A small image captioner, trained from scratch.
Model: 4.91M parameters, 40-pixel images, encoder arch resnet_bottleneck, encoder activation silu, encoder depths [4, 7, 7], decoder norm rmsnorm, decoder activation relu.
Training: muon at rate 0.003, 14300 steps, batches of 128.
Data: trained on photos with spoken descriptions (Open Images, Localized Narratives), 203450 training examples, 9.0 epochs.
Rows from block 4 of the image encoder, named by matrix and row number. Each number is 50 + 12 x the weight over its row's rms, rounded and kept within 0 to 99. All counts start at 0. After the name is the row's rms in percent of the matrix's.
# short1: shortcut pointwise conv (encoder.blocks.4.short.1.weight, 224x128x1x1), inputs 0-127
short1.3 111:36 44 52 40 72 50 78 37 58 56 52 40 42 40 48 17 48 44 42 56 49 62 36 60 39 54 20 38 37 67 48 45 44 67 35 50 35 50 55 42 59 54 70 60 64 58 43 54 31 52 37 41 45 48 38 55 48 68 50 63 46 52 41 35 56 63 50 50 48 54 60 59 52 39 51 42 53 68 49 75 44 65 61 34 57 40 60 39 42 54 31 55 17 43 37 57 68 67 40 81 63 60 42 33 43 70 62 47 52 46 52 55 42 46 45 62 38 38 42 58 51 69 36 48 41 74 53 69
short1.4 122:41 20 39 60 70 55 53 74 22 54 42 61 34 45 64 48 48 45 50 55 59 46 35 54 48 43 55 57 29 53 41 60 36 49 29 43 64 42 55 56 43 42 40 43 55 49 58 40 43 54 50 48 60 55 81 41 56 54 35 60 45 68 55 47 53 41 70 35 49 74 39 52 40 44 13 58 53 57 64 34 57 29 47 42 43 59 43 71 48 44 64 57 62 50 70 40 60 54 67 53 32 55 56 50 25 50 48 22 37 49 64 41 56 50 46 42 42 46 53 58 46 37 51 36 76 50 36 30
short1.5 090:44 50 54 35 42 53 49 51 41 46 37 42 64 70 59 54 55 45 48 52 38 47 40 47 61 64 58 46 38 59 64 26 38 50 31 58 61 67 64 43 37 47 88 15 80 43 49 47 42 50 38 45 57 50 63 34 55 43 56 78 55 50 43 42 36 45 42 54 19 39 31 65 36 40 60 48 61 48 57 48 20 44 43 78 59 42 58 51 30 44 33 45 66 57 47 32 41 46 41 50 42 57 34 56 47 47 50 48 65 50 58 53 73 38 44 66 36 50 59 62 43 41 40 55 39 53 55 50
short1.6 103:54 46 31 53 63 38 61 53 40 25 51 47 59 65 58 48 39 40 43 48 51 59 43 54 64 58 36 62 36 29 62 59 49 62 68 48 56 64 37 54 56 58 45 47 61 64 82 41 35 42 75 44 39 53 45 47 38 42 53 48 62 47 40 40 45 16 35 36 59 73 46 67 52 41 25 37 44 38 51 29 52 27 55 60 34 47 42 80 65 49 46 62 51 48 45 55 67 44 47 61 44 57 38 37 37 68 34 52 62 38 54 46 53 43 39 40 37 27 49 39 41 55 70 63 44 42 65 48
short1.7 116:47 50 45 42 52 46 48 48 51 44 42 44 53 43 53 45 41 63 41 58 45 50 88 38 43 38 56 38 52 34 58 47 95 55 48 43 56 67 40 46 22 49 37 49 57 41 60 48 61 58 40 59 36 56 64 53 50 41 42 41 70 51 38 54 38 48 57 70 49 50 50 53 61 69 54 60 43 82 64 53 51 44 39 51 46 59 56 20 31 71 54 44 65 50 54 73 49 44 49 54 58 47 40 94 39 45 62 62 52 34 45 60 73 47 45 49 61 52 46 38 55 54 39 72 48 57 56 45
short1.8 089:58 58 59 59 49 67 82 55 57 33 43 55 58 41 43 56 44 47 40 47 48 52 14 62 50 46 30 29 44 46 55 50 72 39 33 54 71 29 40 64 44 62 41 54 41 56 47 44 54 51 53 30 44 42 37 59 72 39 36 39 73 49 42 53 57 47 37 34 59 68 49 50 34 53 31 20 59 42 62 63 56 42 51 50 62 37 52 60 65 20 31 59 40 47 53 50 64 47 55 33 49 42 55 45 63 42 51 33 39 51 71 56 74 30 66 39 41 48 63 39 50 55 61 54 45 55 40 56
short1.9 104:45 65 62 59 29 43 60 56 44 27 67 37 51 44 63 45 53 47 34 68 60 50 50 47 50 45 54 58 57 51 60 68 54 61 74 38 50 41 51 32 46 50 68 60 48 62 67 34 60 43 32 54 24 40 48 46 37 40 53 46 38 52 29 52 50 42 47 43 42 28 61 58 43 86 46 50 52 69 30 57 51 90 46 68 64 45 56 64 63 40 50 65 48 48 43 37 58 39 58 52 47 33 36 28 49 36 54 61 58 58 43 43 66 67 43 57 54 41 49 52 61 40 77 42 50 41 72 38
short1.10 104:32 58 60 54 60 47 58 40 53 51 33 41 54 54 48 76 38 45 58 59 31 44 51 32 59 69 51 50 40 57 48 54 37 42 51 43 48 69 72 44 57 55 37 52 35 45 50 82 44 53 51 82 50 39 45 57 33 76 51 38 65 69 47 51 49 56 46 51 42 52 41 58 43 60 47 70 39 63 52 63 40 48 47 64 73 41 39 85 50 49 37 46 31 21 66 55 71 54 65 37 36 34 48 44 57 52 51 51 59 49 52 45 58 52 54 61 55 54 57 45 63 39 41 87 28 50 51 50
short1.11 092:53 49 47 36 73 62 29 63 40 49 49 53 62 67 49 54 57 56 34 59 36 45 47 70 68 41 61 70 74 75 31 42 46 57 52 51 53 60 49 47 58 43 47 56 43 35 69 52 57 56 65 55 49 46 75 29 69 60 53 62 54 33 65 55 50 64 36 68 46 71 58 56 36 41 40 37 45 44 44 49 53 55 47 42 32 49 45 59 47 50 45 45 45 46 37 65 48 59 52 46 74 55 60 56 54 32 46 38 36 31 39 41 49 51 53 40 49 85 36 74 49 43 51 58 42 82 22 43
short1.12 102:49 53 50 18 54 57 55 47 35 67 38 53 63 62 29 58 84 38 51 44 59 61 37 38 41 43 38 53 77 29 46 48 45 43 40 60 50 57 60 58 52 54 61 68 37 43 38 55 51 36 50 28 62 48 50 49 30 50 51 75 48 59 55 59 45 63 53 35 47 59 48 50 26 35 67 47 30 24 54 40 33 40 41 68 46 55 46 58 40 55 62 63 37 35 62 66 44 30 67 44 56 38 59 44 48 57 39 60 33 53 41 23 61 63 58 40 63 43 57 38 45 59 35 39 50 60 39 35
short1.13 098:46 54 40 54 44 38 46 45 48 30 60 50 51 36 52 67 38 33 52 57 68 51 65 41 58 59 49 47 49 37 54 64 64 24 44 69 56 36 59 38 50 38 40 55 44 51 64 47 48 24 60 42 48 42 62 70 40 55 58 49 57 36 41 56 59 80 42 64 27 47 62 34 37 43 59 45 60 71 65 41 59 43 55 37 47 55 43 55 56 44 59 54 36 40 39 27 65 34 82 45 37 55 49 69 56 37 45 63 31 45 32 61 23 69 63 76 50 49 45 53 62 51 57 38 50 31 34 54
short1.14 088:31 25 77 39 37 74 36 52 39 52 55 54 75 45 47 47 47 51 40 72 69 55 40 44 41 51 44 33 47 48 32 44 30 45 46 64 53 44 40 39 59 54 59 44 59 42 34 59 64 47 43 73 59 31 52 44 81 50 47 35 42 58 64 52 44 22 51 48 60 67 58 59 59 63 37 44 49 56 56 43 60 53 34 39 43 44 44 55 40 57 58 66 23 59 47 66 54 52 55 49 51 50 42 23 37 47 70 28 75 39 53 45 48 54 37 38 55 67 47 44 64 50 53 74 49 53 55 64
short1.15 110:41 70 45 63 45 41 49 40 67 41 55 72 45 53 70 43 54 53 47 42 44 42 41 32 56 49 33 57 42 72 67 49 54 70 61 51 55 29 39 42 51 43 49 20 48 67 62 44 45 57 57 58 37 38 61 54 53 50 55 58 60 58 32 34 56 50 47 51 44 63 58 56 56 61 61 36 51 54 56 78 50 48 27 59 42 38 30 45 03 47 58 48 37 54 53 47 27 62 51 55 64 34 73 48 38 29 64 74 60 42 46 51 41 38 43 44 52 62 32 45 53 52 29 54 46 59 38 48
short1.16 104:48 38 72 57 31 38 52 64 38 65 40 43 35 37 52 25 48 44 34 42 35 53 38 57 56 35 49 36 73 60 66 47 38 49 46 55 23 52 44 55 52 52 50 58 40 40 61 53 48 48 45 41 37 47 84 56 44 61 48 49 51 50 80 53 29 21 48 67 55 39 46 54 58 50 59 49 41 58 41 47 69 29 44 67 56 56 46 44 56 33 44 67 62 35 38 54 52 37 43 55 42 46 34 63 70 74 43 82 35 65 43 58 43 53 69 36 48 55 43 61 48 63 48 48 40 38 48 33
short1.17 086:48 59 36 54 68 69 47 61 50 62 50 47 64 25 67 39 53 56 42 51 60 53 64 69 39 49 40 56 60 54 70 29 34 61 50 38 63 41 54 43 47 74 52 45 35 63 36 67 68 29 48 58 62 57 38 28 48 53 33 49 34 46 74 28 62 62 37 69 48 46 55 44 48 57 45 48 49 65 35 58 53 48 55 69 29 43 68 42 45 44 48 63 50 53 43 48 49 43 38 76 45 67 52 81 49 47 42 48 30 33 40 33 30 57 56 57 61 30 68 48 70 44 44 49 43 59 50 54
short1.18 099:39 35 61 52 74 39 30 45 47 54 51 50 63 59 44 53 52 62 40 44 64 52 54 82 77 62 51 64 51 51 57 48 49 55 39 50 53 52 43 35 36 69 62 44 50 46 67 44 64 65 51 50 42 69 56 31 53 60 72 43 56 34 65 57 57 59 55 53 48 69 50 66 71 53 28 37 50 58 58 21 49 45 40 42 45 61 48 67 43 71 50 62 52 35 51 32 63 22 70 58 42 61 45 53 45 39 64 27 54 47 41 40 54 36 49 39 25 41 58 47 55 48 69 31 36 53 53 29
short1.19 090:31 52 63 50 44 65 56 36 60 53 34 57 37 48 54 38 45 45 52 41 37 42 59 69 40 43 55 65 51 45 47 57 64 78 52 53 34 33 51 47 50 38 45 31 49 47 39 55 54 41 55 41 40 56 55 82 52 65 76 56 74 61 35 32 43 38 48 56 50 66 75 53 52 63 49 32 65 37 41 47 78 54 51 46 56 32 51 35 48 47 56 44 61 36 54 48 44 50 70 61 67 36 64 65 45 50 76 41 47 34 34 46 36 41 40 69 83 51 51 53 58 35 73 52 45 60 50 59
short1.20 097:42 49 64 61 39 53 26 44 54 71 45 66 67 44 54 43 43 30 70 50 52 24 60 51 53 50 51 78 53 67 48 35 55 49 68 22 57 46 54 63 50 42 41 57 52 35 58 52 55 59 47 56 40 77 56 70 66 57 36 50 48 38 41 62 54 67 57 38 55 39 70 59 61 68 52 43 68 42 45 44 36 42 55 46 30 40 77 46 41 48 57 35 47 35 66 22 61 46 60 46 42 62 50 48 45 44 61 46 59 60 61 46 52 42 44 65 30 29 50 52 85 55 42 55 46 61 43 59
short1.21 114:59 55 46 41 54 32 61 60 38 52 64 74 60 45 39 55 43 58 32 40 74 55 83 65 53 44 56 45 27 59 29 60 55 56 44 61 37 38 43 81 55 58 46 50 59 60 72 51 65 50 55 54 57 71 57 59 35 41 52 47 78 37 41 60 33 55 43 62 53 50 59 59 69 47 51 53 39 63 40 42 37 51 54 51 46 60 41 64 59 58 43 62 55 44 50 67 51 39 61 56 61 50 46 39 42 50 57 75 29 46 66 56 54 69 63 45 59 56 68 46 42 21 69 33 45 67 71 49
short1.22 096:54 80 44 45 44 71 35 53 47 47 87 49 40 38 59 62 53 49 70 55 19 61 44 56 40 29 55 52 44 52 50 61 72 30 54 46 53 35 78 51 52 54 34 53 59 58 43 51 53 71 45 57 50 49 36 69 58 51 33 43 54 64 50 64 50 18 38 49 38 51 46 44 49 45 43 62 41 39 35 54 63 51 63 56 61 50 45 44 42 57 48 37 58 55 46 18 43 62 48 56 47 72 72 61 31 55 49 36 58 58 48 43 64 51 66 61 28 39 48 60 55 43 54 71 40 41 50 38
short1.23 108:43 41 47 53 42 44 54 61 53 48 37 49 20 39 53 62 47 47 71 39 60 67 40 50 46 63 52 56 63 46 48 61 59 53 52 46 42 41 56 63 45 49 48 51 42 34 50 55 52 37 45 67 44 46 54 49 57 58 63 57 33 55 46 48 53 59 39 37 50 40 38 73 29 32 50 57 47 46 39 51 70 35 64 50 66 58 40 59 46 38 43 44 39 29 44 70 65 61 23 36 50 29 67 70 44 54 72 63 58 37 31 62 11 78 61 63 68 45 40 44 66 43 54 43 40 55 26 35
short1.24 087:55 37 43 49 30 52 53 63 56 36 60 51 48 50 39 37 69 35 25 24 30 48 47 48 54 41 43 64 43 39 53 60 37 42 63 39 54 40 74 33 48 77 51 34 52 27 56 60 71 49 47 36 31 42 34 50 36 39 65 39 29 59 53 57 26 37 36 30 53 51 56 73 31 47 45 61 69 53 34 69 37 50 72 51 55 53 50 33 38 49 50 48 32 53 55 60 43 40 50 54 50 62 56 57 49 48 61 60 50 46 46 59 51 60 36 46 46 74 50 39 52 57 29 48 40 19 48 51
short1.25 120:61 44 42 65 62 56 49 29 47 57 48 54 60 40 55 45 54 46 35 58 76 48 55 72 52 55 60 64 60 57 38 45 67 27 49 40 50 48 47 58 50 54 46 43 36 51 35 76 32 56 49 51 51 53 67 50 55 44 44 33 48 33 55 29 54 56 44 51 29 40 67 46 46 82 47 46 45 48 41 64 54 43 48 47 59 58 45 47 40 45 61 51 36 18 46 35 45 95 42 26 44 34 53 66 40 60 49 42 42 57 40 55 33 50 64 66 48 65 58 41 67 28 50 46 43 66 37 28
short1.26 095:60 61 50 65 80 50 69 62 55 54 47 44 72 59 65 58 62 61 53 37 46 50 56 59 41 41 55 38 32 11 57 39 28 51 58 44 59 62 70 38 42 64 65 58 37 53 55 42 52 58 61 33 27 48 52 39 43 58 38 57 33 59 45 50 43 48 56 26 61 61 43 62 86 35 42 36 33 40 57 51 47 48 46 51 48 55 51 60 67 70 56 60 48 52 59 32 52 55 59 40 53 41 41 53 51 35 59 27 38 53 44 62 59 43 44 38 71 22 58 46 36 24 55 45 52 50 46 52
short1.27 114:45 13 48 54 43 56 49 66 75 49 40 44 49 62 53 42 38 44 60 66 53 48 64 39 63 38 65 37 51 46 51 65 57 44 58 59 32 52 56 63 60 42 52 45 43 23 38 38 64 36 40 42 32 59 54 58 54 58 44 78 53 27 48 63 51 78 45 41 48 68 43 51 28 49 36 27 48 43 59 41 40 61 52 29 26 50 31 47 35 50 72 36 39 43 58 50 61 50 60 44 56 53 55 45 61 18 43 45 53 69 55 29 56 41 39 56 53 50 47 62 54 59 74 48 53 67 49 47
short1.28 105:57 51 54 61 34 41 47 44 45 54 49 60 56 45 60 49 41 50 65 77 51 74 57 59 41 53 46 50 58 41 33 31 37 47 55 50 70 58 59 66 63 49 65 57 47 42 70 64 46 50 46 26 55 63 47 48 19 60 77 51 47 63 52 41 07 49 55 43 51 26 39 50 57 51 63 77 54 53 34 56 53 60 53 58 50 62 55 25 44 49 59 42 55 57 27 40 30 45 43 44 41 09 52 51 48 46 49 55 37 60 51 57 70 52 66 49 36 47 63 56 43 64 39 47 50 52 44 41
short1.29 100:58 58 50 55 50 44 40 48 44 61 45 62 45 50 57 47 25 65 38 56 49 44 40 56 61 43 52 27 56 32 58 47 42 56 52 14 59 48 66 62 52 46 53 49 64 35 54 47 43 56 68 60 27 38 54 41 59 58 59 48 28 50 46 49 50 46 44 57 61 57 40 68 54 60 66 50 51 69 75 80 57 46 48 67 51 37 39 33 62 45 97 61 60 49 47 50 60 60 65 21 48 37 46 69 34 49 54 41 53 44 39 50 59 55 53 43 60 32 61 47 67 41 41 36 49 66 43 27
short1.30 101:50 50 27 50 70 66 42 56 49 38 73 53 62 50 55 50 50 55 46 16 54 48 74 44 43 44 47 54 73 44 56 42 30 46 45 38 51 40 43 35 43 54 54 58 33 54 44 41 46 55 59 67 71 55 79 52 06 41 62 74 38 63 57 41 49 52 30 61 57 41 52 51 50 45 54 54 45 63 52 59 43 46 42 59 23 47 59 57 50 66 57 69 55 48 39 34 30 43 43 71 62 61 58 37 58 48 55 57 49 52 27 67 38 44 71 50 51 53 57 41 57 62 41 63 42 68 57 53
short1.31 094:38 53 38 44 48 39 38 41 50 57 44 44 47 47 44 79 30 47 59 49 64 72 69 43 60 66 35 56 45 51 46 60 46 52 17 48 66 53 40 56 36 48 57 68 53 64 41 40 21 56 57 60 30 55 53 54 41 50 53 42 60 34 61 42 56 51 58 73 61 52 60 51 50 41 62 21 53 41 41 57 38 40 47 49 65 51 57 54 52 43 16 61 60 25 71 41 55 58 48 58 50 40 59 33 43 49 35 35 49 38 57 53 78 56 42 32 44 40 57 63 41 62 36 53 52 54 32 22
short1.32 049:63 65 65 47 50 35 54 58 50 39 56 59 51 28 49 55 56 56 50 50 39 52 77 41 55 67 67 45 58 47 61 38 34 68 63 47 49 63 58 44 41 55 41 63 36 37 45 64 40 57 43 61 22 52 76 49 42 54 50 63 49 39 50 41 62 36 57 54 49 37 69 65 85 37 61 56 77 67 27 49 40 68 43 40 51 47 57 37 65 51 43 43 61 42 59 30 48 51 47 76 49 32 30 58 50 46 18 51 39 62 52 60 31 50 53 70 50 56 61 44 54 47 42 46 36 68 55 45
short1.33 093:28 59 55 56 81 51 39 45 35 21 55 74 44 67 54 36 46 34 40 48 45 62 49 20 41 55 43 57 44 32 35 35 41 67 35 40 51 38 54 46 45 52 51 48 59 48 64 42 41 53 56 47 52 47 63 63 66 55 53 51 53 51 86 44 33 50 50 60 52 48 43 61 62 41 43 45 56 52 43 45 59 40 39 27 28 40 31 18 39 40 50 56 41 42 50 57 36 55 63 46 38 49 66 52 55 64 51 64 60 50 59 61 51 38 54 51 72 50 58 38 75 30 72 35 42 60 55 64
short1.34 108:60 68 40 53 41 54 52 54 49 47 54 45 50 49 44 24 34 55 45 37 34 31 51 74 53 51 41 52 58 35 44 43 45 62 56 37 44 71 59 55 57 50 66 54 54 39 43 54 42 41 36 44 39 67 54 55 49 53 65 59 52 71 49 57 73 73 70 41 38 36 79 60 53 68 32 23 72 73 39 61 51 35 62 43 46 54 56 42 54 47 64 61 44 35 55 52 52 40 59 53 69 49 64 43 57 68 31 48 47 72 57 30 53 63 58 54 55 67 64 41 43 47 43 52 59 54 12 57
short1.35 123:52 53 49 49 44 70 52 28 31 42 37 45 72 51 66 38 55 57 25 49 29 47 67 41 60 51 42 75 51 33 29 44 48 57 37 51 45 50 59 45 60 47 53 43 43 46 63 41 48 40 42 57 58 52 28 64 53 61 44 47 50 59 76 48 62 42 51 71 67 58 48 55 59 63 49 58 62 43 55 53 70 51 67 49 48 49 45 22 52 51 40 49 45 31 50 51 41 49 38 34 40 65 35 38 43 39 47 99 31 58 45 37 57 57 57 36 39 55 73 43 35 56 55 40 35 39 45 70
short1.36 080:45 48 54 54 31 43 49 80 38 22 57 48 39 30 65 31 65 48 41 59 52 68 54 36 42 60 41 58 42 56 53 86 73 49 42 57 20 55 33 43 72 45 51 59 40 53 43 48 29 46 63 59 35 57 59 50 66 61 38 71 53 50 56 59 58 38 65 59 47 33 57 50 46 40 35 37 31 48 46 46 44 50 50 49 57 50 52 46 57 30 40 40 47 46 58 75 51 46 49 44 61 35 45 38 43 59 52 32 54 49 32 60 51 60 53 63 57 49 42 50 49 47 61 49 25 52 91 51
short1.37 096:43 45 54 43 42 62 45 49 34 43 27 23 42 46 55 44 36 51 42 58 44 62 29 45 44 38 49 36 31 55 47 60 38 70 54 36 48 35 65 50 45 60 41 52 45 50 42 51 33 37 82 46 55 47 45 59 55 77 59 35 46 31 52 59 23 46 47 39 48 21 44 70 53 52 47 48 76 59 53 38 50 39 42 44 58 56 56 45 65 43 42 40 43 35 49 47 55 64 47 49 34 75 56 56 62 27 58 76 47 68 38 62 34 61 51 50 76 51 65 57 59 59 49 54 36 45 28 38
short1.38 108:61 64 58 52 54 61 83 65 35 24 52 52 35 40 48 46 51 50 36 43 38 42 51 57 67 58 56 51 93 34 51 52 59 46 53 44 51 64 75 56 89 46 57 54 60 35 60 37 59 39 30 59 47 60 40 65 48 40 49 38 52 50 72 46 61 53 38 54 36 49 58 56 45 45 60 60 57 49 40 33 49 46 42 49 33 52 52 46 72 62 57 57 40 38 44 61 49 37 37 65 64 51 37 50 37 50 25 37 45 52 46 48 45 48 43 56 61 16 41 49 42 62 66 42 64 37 46 56
short1.39 108:53 37 54 33 71 63 37 42 39 27 51 57 40 48 39 21 49 67 36 58 38 57 66 49 64 51 52 53 42 40 42 60 39 69 35 39 39 74 49 73 43 38 32 58 43 41 47 32 54 73 37 63 68 44 50 59 47 42 33 52 59 27 49 60 44 50 32 54 38 42 59 39 35 46 31 45 37 58 77 41 48 50 55 48 57 59 54 35 46 46 56 56 46 57 60 54 64 67 47 40 54 38 66 47 27 57 48 29 50 28 59 51 56 54 48 43 35 43 39 42 47 56 75 51 21 54 71 50
short1.40 105:51 59 47 64 57 46 60 41 29 46 47 43 62 40 56 34 52 34 32 68 54 45 44 45 46 29 70 44 29 47 56 59 61 52 56 53 43 82 33 58 52 40 31 49 53 28 39 42 45 61 45 66 54 68 65 59 44 50 58 84 49 46 66 46 32 47 60 37 52 70 54 60 68 67 28 39 27 56 61 56 57 46 49 54 46 55 52 60 43 42 67 49 46 45 21 60 41 59 63 31 36 44 40 70 33 54 44 73 44 56 65 34 37 38 41 40 42 58 47 60 31 55 39 47 40 46 51 51
short1.41 094:46 56 47 47 41 50 40 46 37 58 43 48 50 58 30 51 45 62 65 59 45 15 61 37 72 51 30 39 57 53 20 49 45 60 41 36 70 55 46 57 49 50 47 43 53 55 43 60 50 52 63 51 36 73 45 40 60 54 53 59 18 32 63 48 33 47 51 56 59 39 45 62 58 53 29 61 51 51 62 38 30 50 65 60 51 45 72 65 51 53 30 39 33 32 38 35 36 68 49 37 61 30 40 45 87 52 40 33 32 30 48 54 50 37 58 42 52 42 63 52 51 48 50 46 35 57 44 33
short1.42 116:36 48 49 37 37 53 54 14 54 47 31 44 59 51 61 52 31 45 42 44 57 52 56 37 57 41 36 50 46 39 54 65 57 43 36 49 54 57 54 67 40 38 50 48 61 40 38 53 55 48 90 52 52 58 56 56 52 51 57 52 69 39 52 51 56 65 31 45 45 40 55 50 37 38 71 44 78 46 51 00 48 25 55 49 42 57 52 66 53 64 48 44 50 49 51 51 55 33 62 54 70 45 33 49 52 55 50 25 29 44 52 54 60 62 54 53 69 36 59 47 58 55 60 35 35 62 53 45
short1.43 099:74 60 47 42 52 39 49 47 41 45 39 53 48 36 39 51 61 58 43 58 35 53 39 54 37 51 52 31 34 38 48 44 51 32 51 45 51 33 37 46 54 37 44 58 86 53 57 69 58 66 60 47 36 52 44 69 62 55 55 47 44 46 59 51 63 25 48 60 61 57 51 59 51 33 34 53 46 48 62 77 40 53 42 39 74 36 78 57 44 23 45 44 35 67 52 73 43 44 38 66 44 64 51 55 43 44 50 50 46 44 86 39 82 36 59 56 50 51 30 62 59 57 47 47 48 56 40 65
short1.44 085:54 38 39 58 52 39 58 55 40 42 51 67 54 45 54 59 50 55 29 47 57 49 35 58 49 33 44 52 56 48 49 51 69 45 46 34 47 77 47 74 11 45 68 57 36 38 32 48 33 50 45 50 54 73 59 60 51 64 68 52 64 42 56 46 41 54 42 43 42 53 46 39 38 57 46 46 33 58 48 15 44 51 66 37 50 50 44 48 60 51 37 60 45 53 31 70 63 40 53 79 48 39 64 54 42 29 45 58 34 36 89 46 44 45 60 43 44 56 56 35 34 56 29 66 63 48 49 57
short1.45 092:38 51 36 40 52 56 58 50 47 50 40 68 42 62 51 42 37 53 26 47 50 38 26 86 47 54 49 45 32 27 55 34 45 40 48 73 31 58 47 51 54 59 43 67 90 44 54 39 43 45 54 59 46 58 52 48 46 41 62 56 43 43 24 50 55 54 55 31 73 65 56 70 52 59 55 53 56 56 42 70 62 42 49 37 47 34 32 73 50 33 66 57 40 44 39 34 48 83 46 53 55 33 65 47 50 47 58 36 51 57 53 53 40 51 33 50 61 36 39 56 63 36 32 55 61 44 51 46
short1.46 095:42 46 37 38 59 73 56 47 47 70 49 74 42 59 54 35 39 55 58 57 27 56 30 48 46 74 52 58 42 62 39 65 56 76 48 53 53 38 60 60 35 56 51 50 37 58 44 53 65 72 42 45 47 38 38 52 62 61 51 66 56 72 62 55 54 32 57 65 52 38 53 42 34 53 49 53 61 53 80 64 45 37 52 58 53 73 30 39 64 35 61 55 51 63 50 51 52 56 38 56 28 31 62 44 54 61 40 54 44 65 56 87 70 53 56 57 42 59 33 56 34 68 47 51 63 61 51 36
short1.47 096:38 37 45 51 45 40 49 28 52 45 55 33 53 52 22 35 61 70 46 48 52 51 38 53 45 53 52 52 44 52 76 38 49 53 76 33 34 78 59 34 66 49 48 49 61 45 65 50 47 31 51 51 53 46 50 61 66 47 61 48 54 52 43 52 67 32 59 59 47 52 74 62 32 62 72 48 50 54 62 75 41 48 26 46 50 26 37 45 51 43 64 48 45 44 56 70 59 55 35 53 46 44 38 28 46 55 58 36 18 37 66 61 42 33 44 46 46 65 61 34 33 50 40 48 39 66 57 29
short1.48 106:52 54 43 49 56 62 89 54 43 49 47 40 44 29 59 65 39 34 51 31 59 44 39 64 46 37 21 53 47 30 60 50 37 66 38 54 39 70 32 60 56 51 42 46 46 34 59 56 38 50 67 69 54 55 45 55 38 42 42 42 56 38 54 49 54 54 54 53 56 61 31 52 99 39 53 70 53 64 68 48 48 54 48 49 47 40 54 52 49 50 38 46 53 41 29 59 68 67 49 57 45 66 50 52 47 56 58 36 73 38 68 42 40 51 46 65 29 53 36 48 44 42 49 65 39 54 39 35
short1.49 091:52 56 65 51 44 55 44 65 60 47 59 50 53 51 40 32 57 69 68 57 38 40 64 39 77 48 33 51 70 35 63 48 50 42 66 32 47 53 50 35 63 46 64 45 79 48 51 59 38 44 46 51 66 37 49 66 72 38 34 55 68 46 51 63 70 60 38 70 53 34 76 57 42 55 55 34 74 52 32 53 59 31 44 60 28 43 32 84 63 54 57 54 57 41 63 56 53 38 57 51 47 48 63 33 54 52 47 53 51 56 48 43 32 52 59 64 33 51 61 57 50 54 45 40 27 35 30 45
short1.50 114:30 53 44 47 44 36 40 52 44 64 50 57 51 50 47 47 47 42 72 49 45 28 45 59 30 46 54 53 57 79 46 58 57 85 41 48 57 34 54 36 54 24 42 39 50 50 47 40 68 54 46 29 47 55 51 37 53 57 43 40 68 53 49 44 67 37 70 27 53 51 52 62 53 52 50 57 66 35 36 38 60 44 38 42 53 45 54 24 59 49 66 37 50 35 49 51 53 39 41 64 63 44 75 75 46 70 57 40 56 70 29 51 44 36 53 06 41 62 47 56 48 47 46 61 53 46 43 34
short1.51 102:61 48 41 46 60 44 71 43 46 50 44 62 51 67 68 56 36 46 50 46 47 34 59 38 72 52 20 47 65 61 54 40 71 56 51 51 54 46 44 99 57 41 45 57 40 45 42 49 57 55 56 50 48 48 66 48 35 37 42 44 60 30 59 29 73 38 29 52 48 52 40 56 38 46 61 56 52 44 60 46 59 27 51 66 37 62 44 61 43 82 55 43 47 49 52 54 50 39 55 33 37 46 59 58 31 45 42 42 62 47 25 48 59 53 34 36 51 42 61 51 53 51 52 34 31 62 53 37
short1.52 088:67 48 63 49 72 50 58 53 65 27 44 41 52 38 39 39 55 56 48 51 44 43 24 56 45 51 44 53 58 50 38 34 72 22 40 55 45 44 46 25 72 51 36 43 54 50 53 55 69 84 80 54 44 43 44 52 56 58 42 53 84 38 65 55 57 56 39 44 69 58 24 80 58 44 57 51 64 57 52 47 48 61 48 46 65 67 63 68 50 55 50 78 55 59 63 41 49 44 58 47 54 32 59 56 47 52 39 51 48 47 52 33 39 58 47 55 49 59 56 40 51 40 30 53 49 51 38 68
short1.53 097:53 62 52 45 64 41 62 44 70 55 28 68 41 53 50 53 57 60 45 61 60 53 62 42 57 55 38 53 48 58 47 46 72 54 81 55 54 69 38 53 39 54 50 40 61 56 61 61 52 51 48 48 35 49 44 41 49 45 44 54 38 50 80 63 38 60 66 26 39 60 34 50 64 44 46 52 59 68 34 41 32 37 41 49 40 42 40 77 13 53 53 64 43 43 72 57 49 36 49 41 50 47 53 58 47 30 53 59 38 22 65 39 56 25 37 55 51 34 57 53 61 27 37 41 46 66 42 71
short1.54 073:73 38 63 43 44 56 62 61 50 38 74 85 88 52 37 37 47 50 46 60 46 41 40 46 60 54 36 53 75 30 42 37 58 40 48 33 28 56 64 37 67 58 44 19 51 38 47 56 43 60 46 49 38 60 51 84 58 44 56 51 40 45 57 64 47 60 47 58 42 56 45 55 57 47 61 46 40 48 42 57 33 57 26 45 54 38 56 48 45 43 54 49 18 37 53 65 48 31 49 57 54 50 48 67 64 43 36 54 49 30 61 44 49 44 47 23 46 46 61 42 57 47 58 38 58 41 52 60
short1.55 091:41 64 48 60 27 58 56 44 36 37 35 49 48 63 57 68 54 57 55 58 50 63 55 40 68 31 59 35 42 56 48 41 51 64 54 53 66 63 50 63 35 57 50 73 52 49 41 71 26 40 29 30 59 48 57 35 72 52 55 38 63 35 55 50 57 60 65 45 62 49 55 63 50 34 54 46 34 27 48 52 54 61 09 35 55 21 54 48 54 55 44 45 66 46 31 39 59 40 50 24 35 62 57 53 39 52 50 45 59 44 47 55 46 34 56 42 48 56 47 62 30 34 71 46 49 26 43 51
short1.56 106:40 47 37 57 35 44 35 49 54 45 45 49 46 44 64 23 41 53 57 56 54 81 45 64 45 85 45 52 49 41 32 52 46 57 31 38 17 44 58 66 47 57 63 30 72 68 46 40 50 39 71 36 39 59 39 61 57 52 40 63 32 90 42 55 58 41 57 53 43 52 48 52 50 52 57 49 48 52 50 35 69 55 61 23 49 52 55 41 55 36 53 41 49 73 47 56 35 62 48 33 59 60 63 48 71 52 39 53 51 46 52 50 39 43 63 49 44 37 66 55 51 69 63 44 52 76 46 50